Weights of a small self-supervised image encoder.
Model: 32-pixel images, norm groupnorm, depths [2, 5, 5].
Training: 12300 steps, batches of 128.
Data: trained on photos of plants and fungi (iNaturalist), 34.8 epochs.
Rows from block 8 of a small self-supervised image encoder, named by matrix and row number. Rows with one number belong to one channel. Each number is 50 + 10 x the weight over its row's rms, rounded and kept within 0 to 99. All counts start at 0.
Before each channel's rows are labels from the 100 images, of 14976, where the channel reaches its highest value: "peak at" is the part of the image that holds the peak; "patch colour" is the nearest of a few named colours to the mean colour under the peak. Only what is clearly more common there than usual is listed. The data: photos of plants and fungi (iNaturalist). In brackets: how many of the 100.
# convs0: first 3x3 conv (model.blocks.8.convs.0.weight, 192x192x3x3, standardized in use, each kernel summed), inputs 0-95
# convs1: second 3x3 conv (model.blocks.8.convs.1.weight, 192x192x3x3, standardized in use, transposed, each kernel summed), outputs 0-95

peak at: centre (58)
patch colour: pink (25)
convs0.27:52 36 49 58 39 48 46 50 36 53 55 43 29 25 39 34 45 38 39 40 37 55 42 42 67 57 40 38 54 37 65 37 60 55 40 52 51 56 51 50 43 26 53 54 51 55 50 49 38 56 64 59 60 49 50 52 67 46 46 54 58 50 45 44 50 64 42 49 56 39 60 44 52 76 49 36 53 33 57 46 43 26 48 48 39 48 31 40 34 51 42 40 74 46 45 47
convs1.27:53 51 42 44 47 55 56 57 39 62 64 57 37 41 49 49 54 37 46 39 37 46 55 60 60 60 43 65 62 61 61 64 65 65 45 70 60 67 62 53 68 64 57 52 62 64 60 65 53 69 54 44 51 53 67 51 55 56 61 65 68 52 50 50 67 62 54 51 60 50 51 51 59 65 47 54 48 49 52 59 36 38 46 40 58 59 50 53 44 59 45 43 62 47 43 61

peak at: centre (26)
patch colour: grey (74)
convs0.126:48 52 51 41 62 60 54 52 61 40 68 47 58 59 53 29 51 51 61 61 57 53 54 58 16 58 49 53 42 39 45 49 50 67 59 47 49 53 51 63 68 66 55 56 29 41 41 54 49 56 54 41 66 50 49 50 56 39 43 39 64 44 55 63 51 47 54 49 65 50 54 34 52 68 55 55 55 42 60 49 56 43 60 49 45 29 60 52 32 36 36 56 43 34 58 58
convs1.126:45 54 36 55 57 35 30 36 56 50 45 43 48 60 50 40 53 56 70 47 53 48 58 41 47 34 64 29 59 47 37 35 37 43 46 47 42 37 31 53 31 39 61 47 34 40 40 41 53 47 47 42 40 32 49 43 40 46 53 47 50 47 73 32 48 50 51 48 42 44 39 46 58 38 44 45 24 41 41 44 45 51 55 64 45 55 48 42 37 33 42 44 46 51 44 47

peak at: bottom left (57)
patch colour: pink (33)
convs0.23:57 58 38 50 72 55 47 33 56 51 56 43 53 61 45 42 52 49 43 57 49 44 66 45 38 40 47 48 57 50 55 52 43 59 65 52 50 48 48 56 60 77 68 60 46 44 45 70 57 55 55 42 52 46 61 36 54 44 58 26 64 55 44 54 60 23 53 52 39 52 29 47 66 43 45 40 43 55 53 36 56 56 53 47 63 65 78 64 47 37 64 58 50 57 57 28
convs1.23:36 42 44 42 37 51 58 36 27 61 30 49 50 48 50 33 39 48 53 50 48 42 42 33 46 35 42 45 44 37 36 41 52 39 54 46 55 39 39 53 35 41 47 38 33 38 50 33 39 31 45 43 40 47 33 35 44 52 51 43 43 41 46 43 49 43 33 46 39 25 40 35 48 54 35 43 41 44 44 30 63 51 39 51 41 42 42 42 38 44 44 39 49 42 39 45

peak at: centre (28)
patch colour: grey (75)
convs0.22:55 46 32 56 59 50 61 44 51 54 59 36 57 59 23 22 51 51 46 58 54 49 55 38 46 41 55 60 46 48 56 55 47 47 55 56 43 49 63 54 49 58 54 63 50 45 60 48 47 50 47 47 65 51 56 43 40 34 51 38 52 56 64 61 57 42 43 43 53 54 54 52 66 52 63 20 54 57 41 44 67 50 58 57 59 57 68 55 24 29 58 62 76 62 72 57
convs1.22:41 46 48 49 49 49 42 53 49 51 58 62 44 49 46 42 38 43 48 48 44 34 58 39 49 44 59 34 48 46 47 38 56 51 58 42 53 42 36 48 40 39 65 63 43 40 28 39 54 41 41 40 45 36 36 41 42 39 51 45 48 54 56 39 52 46 50 39 53 56 39 42 65 43 27 47 42 42 47 49 73 55 51 57 75 47 45 46 36 38 34 33 53 34 31 33

peak at: centre (27); bottom centre (26)
patch colour: grey (75)
convs0.40:52 47 38 40 60 46 53 46 53 54 65 36 65 63 32 24 37 52 53 63 56 50 61 45 35 42 47 56 43 46 53 56 41 51 57 50 37 45 54 58 51 64 59 65 44 47 60 45 41 51 58 43 62 42 45 44 52 29 48 30 58 48 56 61 55 34 55 50 61 54 50 51 62 52 60 34 56 56 47 47 64 48 59 52 47 55 68 56 32 29 46 60 70 57 67 63
convs1.40:39 45 41 48 45 37 40 47 48 46 64 62 41 41 49 42 43 38 45 43 42 33 50 41 42 36 54 33 47 47 41 31 52 49 50 45 44 36 33 54 38 31 66 65 34 40 37 41 53 44 50 40 43 35 37 42 42 45 48 44 46 52 62 38 45 43 52 42 41 52 40 44 61 39 33 43 45 52 53 45 69 52 47 54 57 54 51 49 35 34 48 44 47 40 43 25

peak at: top right (36)
patch colour: pink (33)
convs0.149:55 57 56 51 70 40 49 48 53 56 56 49 62 61 42 37 55 49 50 62 51 50 82 41 44 54 54 55 58 43 56 51 46 52 64 61 51 52 51 52 62 80 50 58 41 47 52 76 58 56 47 40 61 48 50 31 61 47 52 32 55 49 57 60 48 33 65 41 55 57 34 40 62 38 51 46 45 55 58 46 52 47 46 51 58 38 69 77 38 29 58 51 42 37 55 44
convs1.149:33 41 29 42 38 46 46 24 36 43 37 63 40 51 46 46 36 46 69 39 41 47 48 41 41 48 48 40 57 58 38 42 48 40 60 50 56 43 39 45 40 40 49 37 43 33 38 45 44 40 38 48 42 41 41 41 39 44 50 48 39 40 57 41 53 51 34 41 32 28 44 43 47 40 39 38 39 43 36 28 47 53 47 69 47 40 44 38 30 44 43 44 49 39 44 48

peak at: centre (40)
patch colour: brown (66)
convs0.4:44 45 59 43 58 45 67 53 56 48 64 46 52 51 50 60 63 62 63 52 56 74 44 63 30 45 47 50 38 46 30 48 52 36 53 55 53 43 47 38 42 50 58 58 43 27 48 34 42 51 57 47 58 51 56 49 63 50 43 42 51 43 47 54 43 32 48 55 51 53 55 45 55 67 55 56 51 44 74 48 51 56 57 54 52 33 44 43 51 49 45 53 52 35 47 34
convs1.4:52 43 46 50 44 58 57 39 44 38 52 47 47 48 56 53 53 53 52 45 48 72 53 50 53 52 52 41 51 48 40 44 53 51 54 53 53 43 41 51 46 41 46 40 43 49 48 50 52 30 28 39 45 45 46 43 26 59 41 52 49 44 45 41 55 47 57 40 58 56 40 38 47 21 58 51 49 40 47 41 50 51 65 60 57 51 50 44 57 51 45 38 48 51 36 52

peak at: bottom right (36)
patch colour: brown (62)
convs0.114:57 36 48 69 65 57 54 51 65 50 41 42 44 53 52 66 59 50 46 50 50 43 30 51 55 44 39 43 54 45 47 44 50 44 45 41 49 41 45 54 43 62 53 52 56 50 30 45 43 32 48 58 57 52 54 49 33 45 59 50 33 54 32 45 35 32 21 49 48 47 37 57 46 40 49 37 50 45 42 46 61 56 42 61 67 69 68 41 56 61 77 59 32 66 51 32
convs1.114:52 50 52 44 43 46 51 58 47 41 49 53 58 51 36 37 46 55 44 56 55 37 48 47 45 40 50 45 38 41 47 42 41 44 30 35 49 47 50 32 50 42 49 46 44 36 52 38 44 50 49 42 44 46 43 45 49 49 38 48 49 42 51 47 44 49 47 39 46 54 46 40 48 44 54 36 44 31 30 57 50 54 35 48 45 25 43 25 39 31 28 30 49 33 30 47

peak at: bottom left (32)
patch colour: pink (42); white (26)
convs0.162:42 61 49 52 47 47 52 27 43 61 35 58 53 44 55 61 61 49 39 52 48 62 52 45 63 48 60 61 59 58 57 45 56 35 49 55 58 42 55 44 27 43 46 46 58 61 61 61 66 34 35 49 35 60 44 41 28 65 55 49 42 58 64 41 55 58 45 62 43 40 45 47 49 30 29 54 34 49 45 44 41 45 50 39 68 56 45 52 56 54 54 42 41 44 49 60
convs1.162:47 44 46 33 44 41 50 43 41 41 37 56 55 45 45 44 55 50 48 52 51 47 42 43 33 33 53 44 52 53 41 40 39 32 44 48 44 43 40 49 44 49 42 40 44 36 39 40 44 45 45 39 49 47 47 44 51 44 43 49 44 35 53 43 35 49 50 48 38 38 44 47 35 39 45 46 38 31 41 42 43 53 47 50 52 32 49 37 50 41 35 37 47 35 39 42

peak at: centre (33)
patch colour: green (30)
convs0.41:37 53 58 49 53 50 57 53 60 46 64 38 53 53 57 62 55 56 67 51 59 83 47 67 37 54 47 51 38 49 36 55 53 35 44 69 51 40 50 39 40 49 54 61 48 33 54 37 39 43 51 46 62 52 54 45 55 53 44 51 42 37 50 57 42 41 47 58 44 52 44 44 53 68 49 53 43 40 65 39 52 48 52 40 50 33 39 33 57 52 38 52 49 32 49 43
convs1.41:50 45 42 50 40 57 51 41 40 36 43 55 51 49 52 48 44 54 51 48 49 68 56 41 47 53 53 50 47 56 49 50 54 50 55 58 54 50 50 48 45 46 39 40 54 48 48 56 57 32 22 44 48 44 42 48 36 59 38 52 50 42 46 44 53 51 56 37 53 52 43 42 44 22 48 43 50 32 35 35 50 54 62 70 57 42 45 34 61 55 35 31 49 46 27 58

peak at: top left (52)
patch colour: pink (29)
convs0.70:55 53 56 56 58 41 38 39 30 62 46 66 58 53 62 49 43 59 44 51 52 47 62 36 49 42 61 64 59 52 67 55 47 55 53 61 33 55 56 50 53 56 56 53 56 53 48 66 75 57 60 56 40 44 52 31 49 51 59 26 59 54 53 56 77 52 68 56 41 38 54 42 56 42 34 57 24 45 36 51 50 36 40 39 53 65 62 47 59 62 51 52 58 47 53 47
convs1.70:37 32 43 28 48 30 55 40 39 48 32 43 36 39 40 50 34 37 56 31 32 53 52 59 43 55 54 47 59 57 48 60 46 40 55 63 61 61 49 41 48 57 46 50 54 50 43 48 37 31 37 42 49 46 49 49 42 59 50 47 42 37 61 47 59 38 68 53 43 37 48 45 39 53 41 52 46 44 37 38 59 41 45 39 39 30 47 40 39 34 38 29 63 38 31 62

peak at: top right (54)
patch colour: black (27)
convs0.71:48 65 50 25 60 50 37 36 68 65 47 45 35 46 58 71 39 38 45 39 41 57 59 50 54 46 41 39 58 59 52 50 52 65 48 61 48 49 40 51 53 55 48 40 46 55 61 58 46 59 42 41 34 53 45 31 35 53 44 55 51 42 54 32 65 56 43 52 34 30 40 47 52 37 46 60 43 42 20 42 37 44 56 44 47 48 56 42 68 51 67 38 45 41 35 60
convs1.71:38 37 44 28 65 26 34 50 41 28 30 66 43 43 44 76 30 47 68 32 34 46 57 48 44 39 61 45 51 51 45 53 39 51 62 59 53 53 36 53 56 56 44 36 48 42 49 45 64 66 42 50 53 37 33 55 65 38 47 45 42 37 68 47 40 37 52 63 27 44 54 58 44 52 48 47 59 57 50 61 70 47 45 53 37 48 44 59 58 48 61 47 57 49 45 44

peak at: centre (33)
patch colour: grey (79)
convs0.45:42 42 49 57 51 53 45 56 60 50 69 38 55 62 46 27 42 54 66 66 65 63 54 50 49 62 49 53 47 49 51 52 57 65 53 49 52 50 54 60 62 69 68 64 44 52 47 42 50 51 61 38 65 52 46 56 48 44 51 46 67 59 44 61 50 46 73 51 61 54 44 30 67 64 42 51 42 35 47 43 54 36 53 28 42 40 50 32 45 34 30 55 59 41 66 66
convs1.45:46 50 44 47 49 47 36 34 53 46 57 59 45 47 50 49 37 46 51 44 43 45 58 49 47 40 54 30 56 54 30 27 43 58 55 35 51 29 35 60 34 25 58 53 28 42 34 43 67 42 49 53 47 45 51 50 45 53 64 50 58 50 62 45 50 51 52 47 39 55 47 53 61 33 37 53 41 43 40 38 55 54 51 59 58 49 47 38 39 30 36 30 44 51 29 48

peak at: bottom centre (40); bottom right (37)
patch colour: grey (81)
convs0.12:43 74 50 62 43 67 58 46 46 45 66 54 56 58 80 44 33 57 66 48 55 59 69 48 51 65 57 66 40 47 57 49 59 63 59 51 57 44 52 55 51 59 57 49 38 38 40 62 57 53 37 41 42 60 43 42 62 63 39 54 54 45 51 62 57 60 87 59 40 47 38 39 69 47 47 65 26 52 48 33 54 60 53 46 39 42 40 53 62 53 37 52 55 34 52 50
convs1.12:52 54 33 44 47 50 47 33 40 46 47 46 48 54 55 38 43 55 59 48 50 40 60 51 43 39 50 36 63 56 24 32 46 64 64 44 39 23 40 60 46 36 43 38 41 49 30 47 74 33 44 56 64 50 47 60 56 42 68 48 49 58 67 56 42 50 47 58 33 44 57 66 46 30 26 61 48 55 47 40 70 72 39 65 53 44 55 50 43 42 55 50 52 58 49 45

peak at: centre (31)
patch colour: grey (75)
convs0.9:51 37 42 56 59 49 42 51 59 46 64 33 62 62 42 28 52 52 59 64 55 55 59 49 45 57 45 52 46 36 48 47 48 60 60 46 60 45 53 61 65 69 63 58 47 43 40 52 41 51 67 43 72 44 46 55 56 37 44 34 66 50 35 64 42 32 72 52 57 51 47 41 60 56 56 49 57 39 59 43 56 35 61 52 53 42 58 51 36 32 43 55 56 50 65 61
convs1.9:51 57 37 57 40 55 32 40 47 57 58 62 56 59 38 41 49 54 53 56 57 45 53 34 49 34 52 35 53 49 33 25 45 52 55 34 51 25 37 55 36 26 64 63 29 44 32 40 50 46 49 44 42 42 48 45 45 52 60 50 59 53 53 40 60 52 46 32 32 54 38 46 67 41 34 33 39 44 39 39 50 46 46 57 57 42 46 36 28 22 33 40 47 42 41 37

peak at: top left (47)
patch colour: pink (39)
convs0.55:57 53 57 56 61 34 38 41 31 62 42 69 55 52 60 42 48 56 43 50 50 42 64 37 51 43 60 63 60 48 63 51 47 56 46 59 37 56 54 53 60 56 50 48 56 53 47 75 76 58 55 55 40 44 52 33 58 50 57 27 57 58 57 57 77 48 65 56 41 42 49 43 54 41 36 60 25 51 51 53 48 35 29 41 57 58 60 58 51 58 48 50 51 45 51 43
convs1.55:39 42 41 31 45 37 61 40 34 42 31 45 40 44 42 47 33 41 64 37 38 56 49 63 45 57 58 52 56 57 52 66 48 41 54 65 63 65 53 36 50 60 44 40 61 49 46 49 40 38 39 52 56 52 51 55 43 55 51 48 43 36 68 53 64 40 67 52 43 32 57 55 42 59 41 51 45 45 36 41 55 42 40 48 35 31 50 40 37 37 41 33 61 40 34 65