A small self-supervised image encoder, trained from scratch: 12300 steps, 45211 training examples.
Rows from block 7 of a small self-supervised image encoder, named by matrix and row number. Rows with one number belong to one channel. Each number is 500 + 25 x the weight over its row's rms, rounded and kept within 0 to 999. All counts start at 0. Numbers have three digits each. After the name is the row's rms in percent of the matrix's.
After each channel's rows are labels from the 100 images, of 14976, where the channel reaches its highest value: "patch colour" is the nearest of a few named colours to the mean colour under the peak. Only what is clearly more common there than usual is listed. The data: photos of plants and fungi (iNaturalist).
# convs0: first 3x3 conv, stride 2 (model.blocks.7.convs.0.weight, 192x96x3x3, standardized in use, each kernel summed), inputs 0-95
# convs1: second 3x3 conv (model.blocks.7.convs.1.weight, 192x192x3x3, standardized in use, transposed, each kernel summed), outputs 0-191

convs0.14 097:510553457482520503498483504487491520484496500486530492449516528526507554492494511507461478510490526506508464449527480485464479509523534483508482486501531471536537515508526553530537497490528510494530506511487515470507514503539475538504481476465516478487507436479495470515464468520462469481
convs1.14 091:510523521505501507525489530513507519521512460554482483517524519494463493535490490523470486507485529509525470491527503460527508510500479523491486489525495515530469503541500524495493526526467517505496480496478509523548500501533456544520447519496486503501484519500494499495492506505477508484497499531483503539487461450498488499476529442504529533520459487435496488519511481503500454479508487480530496468494533458502466513510510496526496519530473544494505475503470509507538479500499454496453484511516491572505453515471452521523487497511526461528548464483461471469490425455468519491
patch colour: brown

convs0.23 103:498505509469474531509507498487456496521523484508557503515506476472487540506476498528490494484496523506449490443471494519476491505477470480444512454540506487494512490471501542484472471513528535485541486483539560474546501509485480515497484443529498484499512517514524500501452492502493523475
convs1.23 086:520508500520485554515523544512521510481496491526486479500486490554446536500491498535485459527451518542485435498500492520501465519503514498416477482520499544506484510535489498510520503494485516490508451489519458535522468506515479526500502514512504521521497495517496491506510517521515519479487495511488539522489496465517469509524532487515521493576471493460521444496529540494529527446486490506510494474487520438477481497523503498519502491503517534491515481520484532485527486474502480461495514561510497545476459537481490481486495504473462479493501476446471508479527452494497498497
patch colour: brown

convs0.143 078:465535508503544480491505484492512486459479495503513510554481498483493455501526531448502532497494523520500524504499521513498493467442442491497486459539498541519483495513534474521479514516515499484483524560516473510473482533494503507441511505514530506483493475513536517526539534515510500451
convs1.143 069:494512494452525455474489542510505540482479492506500509488483487501495529471554466508514510510494483485445510504527517522511533486514509532501520518472515495464510488497456497550461488506462451502502504512495472492449499483510481534529505490500499509538511474478528510496519498519493497532489502546508468451453473459482510506472504420517507507500486514451482494508472468533508489485515502518503522473532519517502475523465524521493508522455516519536516512466538531492468523509526509479502496520530463529483522496514561519533512525463549506487468561521514512479436513509537501521
patch colour: pink

convs0.42 094:523543510500496516533560524530499498510479484496468452475512519509484512515511465508522498463526520541503536493563476496527506505501462500503500465471468498488506500473511493491518506489518445462508484508489535515499462480507492520489543555511531505479486491470465463499492493462435511474
convs1.42 100:518530497517527483510498477520485525539543452524459503524543534468508484474489519490483512486479506505496494491496487496482514489471485494491472490501447493509492440498499506498463474476493476513469541491479487518506482496507448514516473505505493460501498446521492522509499513498472507489445513506466454488463481460474490482467490478484497489497457475509487477471468443496496443485476479441478489515490467480481462487453508560467478524490509512509509509484493465540464525519471506456479496458523475489507441484467472474521477490536486471468546473481472478495500490486456503469
patch colour: pink

convs0.154 090:511516520443485473483472546468478499482499501513485504521525495519519468477511454451530488497473458503511488446524503488551512521519486516538513515483493530475496502552466503469449522494523490509479475516475493515493501485501520500557471564536514500498506507523513471528506497487527483537
convs1.154 078:482450490427509504544530483502500488503434477515481478443466450519525500479514488490500511526498464508472494514493491539492516489530504532516527493568480507501540441504536515551514518470506509514484510502535530531501559470499513491526483504483496485520483543489505540522536490537524487508495535551499490522507516476508520535494497472523507503492541502495522492515551462483508480512474496511526570477505531523500497484510495547527472492517468455521485495472479474484511466484481481504525489500570473479513487502489513515500501511551484544500494509497484508494511509527495508515
patch colour: white

convs0.123 093:471542488490555490514507496484506544521502531508512448451472461511485500509501528483524499511521515508531534483513475527473498459499479483517491492495481518501504482516476466573506556481513502506515526506503506509497471499478478474439516512460513466461504508496497515482495478549500449456
convs1.123 110:509538534506484425499490509491495526518520458490519527516525529477508472508545506535502469488506536489531506461530523490543484473459516498484524522480586469498458513492460467472455480497504500518493483482488473470460520518493464483506462490496498503514518462473489529506498486487507500510503514448479491486527437496493510516523530502492487475476499468494469480481471489520459479490529503484499543526507504499455487534452486480446509476554525486528458507470518479481490483494454496522503469466481484508516474516497487512500532487480522487477478495460482457454526486508483470501
patch colour: grey

convs0.177 105:513507543527486508494531456560511515489498473502506458515481495486501496472483468506506486453453517519470512523506490493466561541494451497496504507509500472505498480482500490463516516498521513504467513490496513444495528462473489475480572522525526500501472494456494472541466503539483506494
convs1.177 108:513514501520506482499473488515462530505522506500498512528519522463480489497488503484530450470482492473487491504472472510478478428454477516481497482457483487485512508489481467520473464489495496486475475510414490476489488556488494532495535552520476434485483486537542491522510525456542532477498463468470506489493482502518437499484497489486489523473513411506529500509500504514496481478472499463476471487494478475464453454478492506484462497504519539490490524514504494533491529498507529460510489449488498467503490487483481462505507478509487491475502481499493476521463524482493488478
patch colour: white; pink

convs0.98 107:476463516519441532506555457514479462523496516527516474515510534481504522511487509517486494479547494498467504501541502511486514501484472495476520451520452470472462445486495502493519472500514489512525486521527515500526519441471469509510532525514537508474493503496515455516459469510474507477
convs1.98 096:520501476509504496498529543512488518505524466507481505528512509502490496464476515512473480507460485496472449499479478467471521522495481442471476485485457465442493485452486490494486468494459448494502488486520487462455460488493452528512460515501486516513518487548502506509489523512501522489501509533471521498436488481510478487455485486473488500526458513502483498488496474466496486461464473494495489505489487439468468473496488527505476518480514529528512495481499513546491506517490523453466485524477493512467456528456459482469510468494459452487522475449486497469530504444480503490
patch colour: brown

convs0.63 095:505532507497526484455442522520514500476505486501496527476512512527512503484525514532490457481461492517564500497492474488505509549476558488555497503509539499480533528503522538490497424539464506504463509502524516467504505503517522487495456498503469472527520476463499508498482518496490472507
convs1.63 107:464466498444498562529492513520496488464447481524524458442446439546510513487473472520513462507501491525500482487502492552489476497510495515485541543489489513482498519480480506532493548503517491531489511514493487503516538498484469549486506491490517500510540520503495487507495487486471486479480494524491517499461503440500481506485526423471540534461496478470560464514506484467490505496469490479498473517486521517521521463498528552491472490519467466478502486499535514499520482484486454497507476510531535504483498518495494482506516519487476497482483505544508491454515527554493507507
patch colour: pink

convs0.12 085:521502500517499519503511471509498499540504512493535456503508520476513554471475517488446485500560522537470508444517477495457492489516475496479542480537485480497488482479503530497533508495557523538512494518513536465513509447486483495480506497497509475505493462472481453528457476511467485502
convs1.12 112:549542498551511513478488533533508528530551476530500539550548548493460500497491507534462501504476512513508481475485497467500501506516501476462480488514495524504465503518504478482488460523498504479504443487500493521522461515524475526524465510507504536527500483498494510487503520490485521490506507537475531523467486492511472480500521479498508517530472501493505505497517519516498471469528496516497518516522482437507458528496511473490520570482516575534564499507494518550524497553523537515429537508471505549482503523516521518524509468496521510493524519477509488471488485483528482485
patch colour: brown

convs0.69 081:528482501448455552476534511475484501507505487490529502503483511473454478505538515507523488508491480531528478444504510532481506476530484505485494492470455530473522491461451496478462458522517487496523521519510534513499528508489480537500480471547437482497494541539498498538506503488508500496
convs1.69 079:463491471478447509524512514539537498467473477509482477470466459468485501515527510531511461524520515529464491498521499523525494488520489515499499520463525466466481563494501465488480501506510479506529487483520506484449532502473482556495527510504516475467514522445548489502466522533512514560522512545462495463468466537508523490517525524498535530526482537509541513529515544501525453510489483488491508535505511457540513488523521559486526510514486482488508476468498534483459482499523473494500502531541491507481481492482485492546500500516495491500516466531459497500546489519480499511
patch colour: grey

convs0.181 089:481477524490517499458514474524521487463481490491496506457503456525504488468471534461483477523458447528536498485462484497481516513477476480517469505486528516522523505504532468491471497519493529499497476558503473502503529547475489544502520521499509474506475490513534494544571481535500497521
convs1.181 078:513468470482515510490489509503509512491462491511519471471477478485538515482503461469553441498542484524533532537504503501496501472517528515521503540493477531488532498504450513523466532500486488531508528538461504521516560515489477559504533522494491491480517513506513511527467493466518496515459498509494482477454483471486482528482495456487513546482497466453491481555513466540537489479458501490499460449507508522500487461502547510503448513487521495484500547479551482508475504519484501478536512542511520465514476487470500473493478506494491492519496486510462472518449523495461507516
patch colour: pink

convs0.174 093:487522473487463503468480508466484483497506497544502515466502504489481514519500540516471477462472490513549482481562493479511552516525566556507512510510523475500512505472469529470475453522472482536466515535528546468505508479523508519500489514510506490497490475484466504523464497502473473485
convs1.174 091:518524531524494533525526489549538499492501456493531501503500502517546474543485495518539454524533505498519489537480480515489484443510484505496516532533499543512526523534530525509516532532506497526523518529508519511529520503499493509496534502497485488474558471502486489502445478531502491503489503498526521489467507500507527495524515495457518554472464505504514526549553494514495521498472493489490478510479552511543502459545511440479480503515513482470509525500595526440513466498497484507504482539518515484457492472491476478525478492497483527501506483548483480511507531491485479501
patch colour: pink

convs0.6 127:495501459496514513518535524484478502480527502524520501434471471519487472533545502513543502521509507473485508501468505507508454424480495497531501486497488521495525489529514510545490526497486497522513508507516516514512485509483487431472458451491507486483517523512500523429471494520519469468
convs1.6 108:472485548456493452524514529444498464482468479506516489484480485499470464522533485541493476502507544477514505455541528488543508498476519516495512485458542502495449519494510506445497470493500503478478478479509484439478464517508513479486533502502519506523479543503507501493537498485513501499483501464505505488522481500494504521526529530485479468515482483525487504497466477501463503490547508471473522491478521469460507553471476505514522476546479502489461467484477521464513484474469460526467482467492480519502537530519542507518527503508510504498452516469530507472544468547534462522
patch colour: brown

convs0.149 097:499474519530505491496496507501515495490510537527497455515495502521503503511448479513527512454498542452451506502556527512507510515459479463515528454520494542446486464514520506483501460485503484502473514534527509481498524488491499482473504522526529522495455502472482506528489437542482484465
convs1.149 121:505493481487491481517529486431515500502479505497489493479493479521519465463494488482488510520486467499483478513501484500483514521511469460509511506482457469460506469472488521484494504485476447474480514475515525448462521484478494519520493511498515505502483504487512509503482503495517496501491516515500470519496504443485529516473498459474481502483500498488501492498490430426500498489428500452517480473457508538477497447507492481529419486500472483510450508461500502501485464473456456477513463477489482487492465490466463488506522509492473471492522448466456497461495489473444484522
patch colour: white

convs0.161 087:513520516484491509513498487511517520472464494494478517565501501522505450484530496482533516541506502488513488503566513510522470478498434486516491482481462509480473508472477461479447535475520501469491486523488505526519506470475495485496516525536498478502512529519563493513547522467540516524
convs1.161 076:521500487500562520513521477502530459525496473502477541512518512476536488479514483458491516513494472541491528493476492512481485506518492507532470516533473491475503447500519490513433543496472475508485526506529459532485535505497493507499512539507493482503507470523529550578536518503535507535511537553471456499492506514507528491503513514496510488493568506552492527497495445477525522502479525507526507477491521532528498491472527555502488482510486444533500490466541466485459506490483510495520486498573485470514485494488519496457471518510506499515518508519511499514461503496497523481
patch colour: white

convs0.1 119:495547476500485507510470470456472523527494491497549483507494505495513540505513490517484452529520535491485504500490478529481484480494493471508481471529527451512524486481500515525485462466526534509546507475518540468557507460533480485507479473458504468471538469505505517486482488515467472452
convs1.1 094:475472538481478533511517522502513458481482449521530473508486491534489459542499481527513490528485540515527463499513495481511443514469493534452479454517512500490458527477500511512506516524468509527483467469501434497487485512522468528462495522524494500521504465524506516509518517528524528488498511500469542542502480457528504506515530476507499494561482507459513465527534514505521520449538503512536511499496522453511456553522488470512530484538518535483534460517508489487548473492492474527511487541508512546458476521516498517467488488482502471502510505505498496486503474462523512497
patch colour: brown

convs0.40 110:537548484543535509535491492504542558499475512485491462522480481506504516481528534494491525527510535514511480497524497494491492499494481508491499496490484491502537564471477503552542538483483471512497524520494539489498422492495479467464495518500482451486483480482526501489497525452492479493
convs1.40 103:528543528524537468487494489493462518522545469525471543516540533481545468510476500496459458499457521509553481506461454502480508491450461484466522473551461471501464479484524495466454528488482487495443524511483465504495497502500478481492494518517504482524479469517510527500543523499492530490453487482480467503496475458499541489480518477492527485492492494515519442471477487472453511544473498463533484476456471527468490477445510502466477498480536492508484495492478482527529488524510502525514492454511475492516483499530505478523502512499522510506517513520507481502533468486500492490
patch colour: brown

convs0.159 079:516534519479476474505527509535494516487470481517462467474520506546535487505485473495532493522522501528478526512536483515556481511518469506552535483470460492467498486493517454502489532470517450435488484513479518517477500469493510503496513554526533504483500506498516451519526465516499514500
convs1.159 095:536512483519553486516518450506513495532521463511489504517534527458535481488462490434506507494463460525489495518449475486452511502498483514533459493512474489487509456505523522518468501466482481503468521492477498509491528522499464530498498519527479467484494482524527531535515531505513515503484516537467446490464528467506499494469481476464459487457520502497491506498473446509513477484461516436508504481483508495464462466482502538500460500492501468515505529464518453529481520510494518482499488486536496465522466484464476480496469497534474479484534498493480502511452519470486526463
patch colour: white

convs0.114 096:515489488501469534477517512480505515500510496496522506516461484489443455489508510513515470507468517490502448476509520533500557475483491537489508474475476549512515520477433515479469511530517477524501519515496554491479477483465472487472478487553482488489487548520505523537514521496538529479
convs1.114 090:476518495506457493556516463530516531466507500499512508490489485482487499514527527539513477513537528478457530530547508522538498434492516496533538520473499488512513548503501450478512463485534502454522495472522490483463501497489519509503536547511513449480519505457558501527485531493532532550511529499504478433487505523462530506522498530484515505504484505526553508520489516474495486511464514504454509503505527480523493470522512514505501516503487516468499511511514533503488507506539503491504521511496516506494520487532514495546557489484547514523535494565487541521519515503512462533
patch colour: grey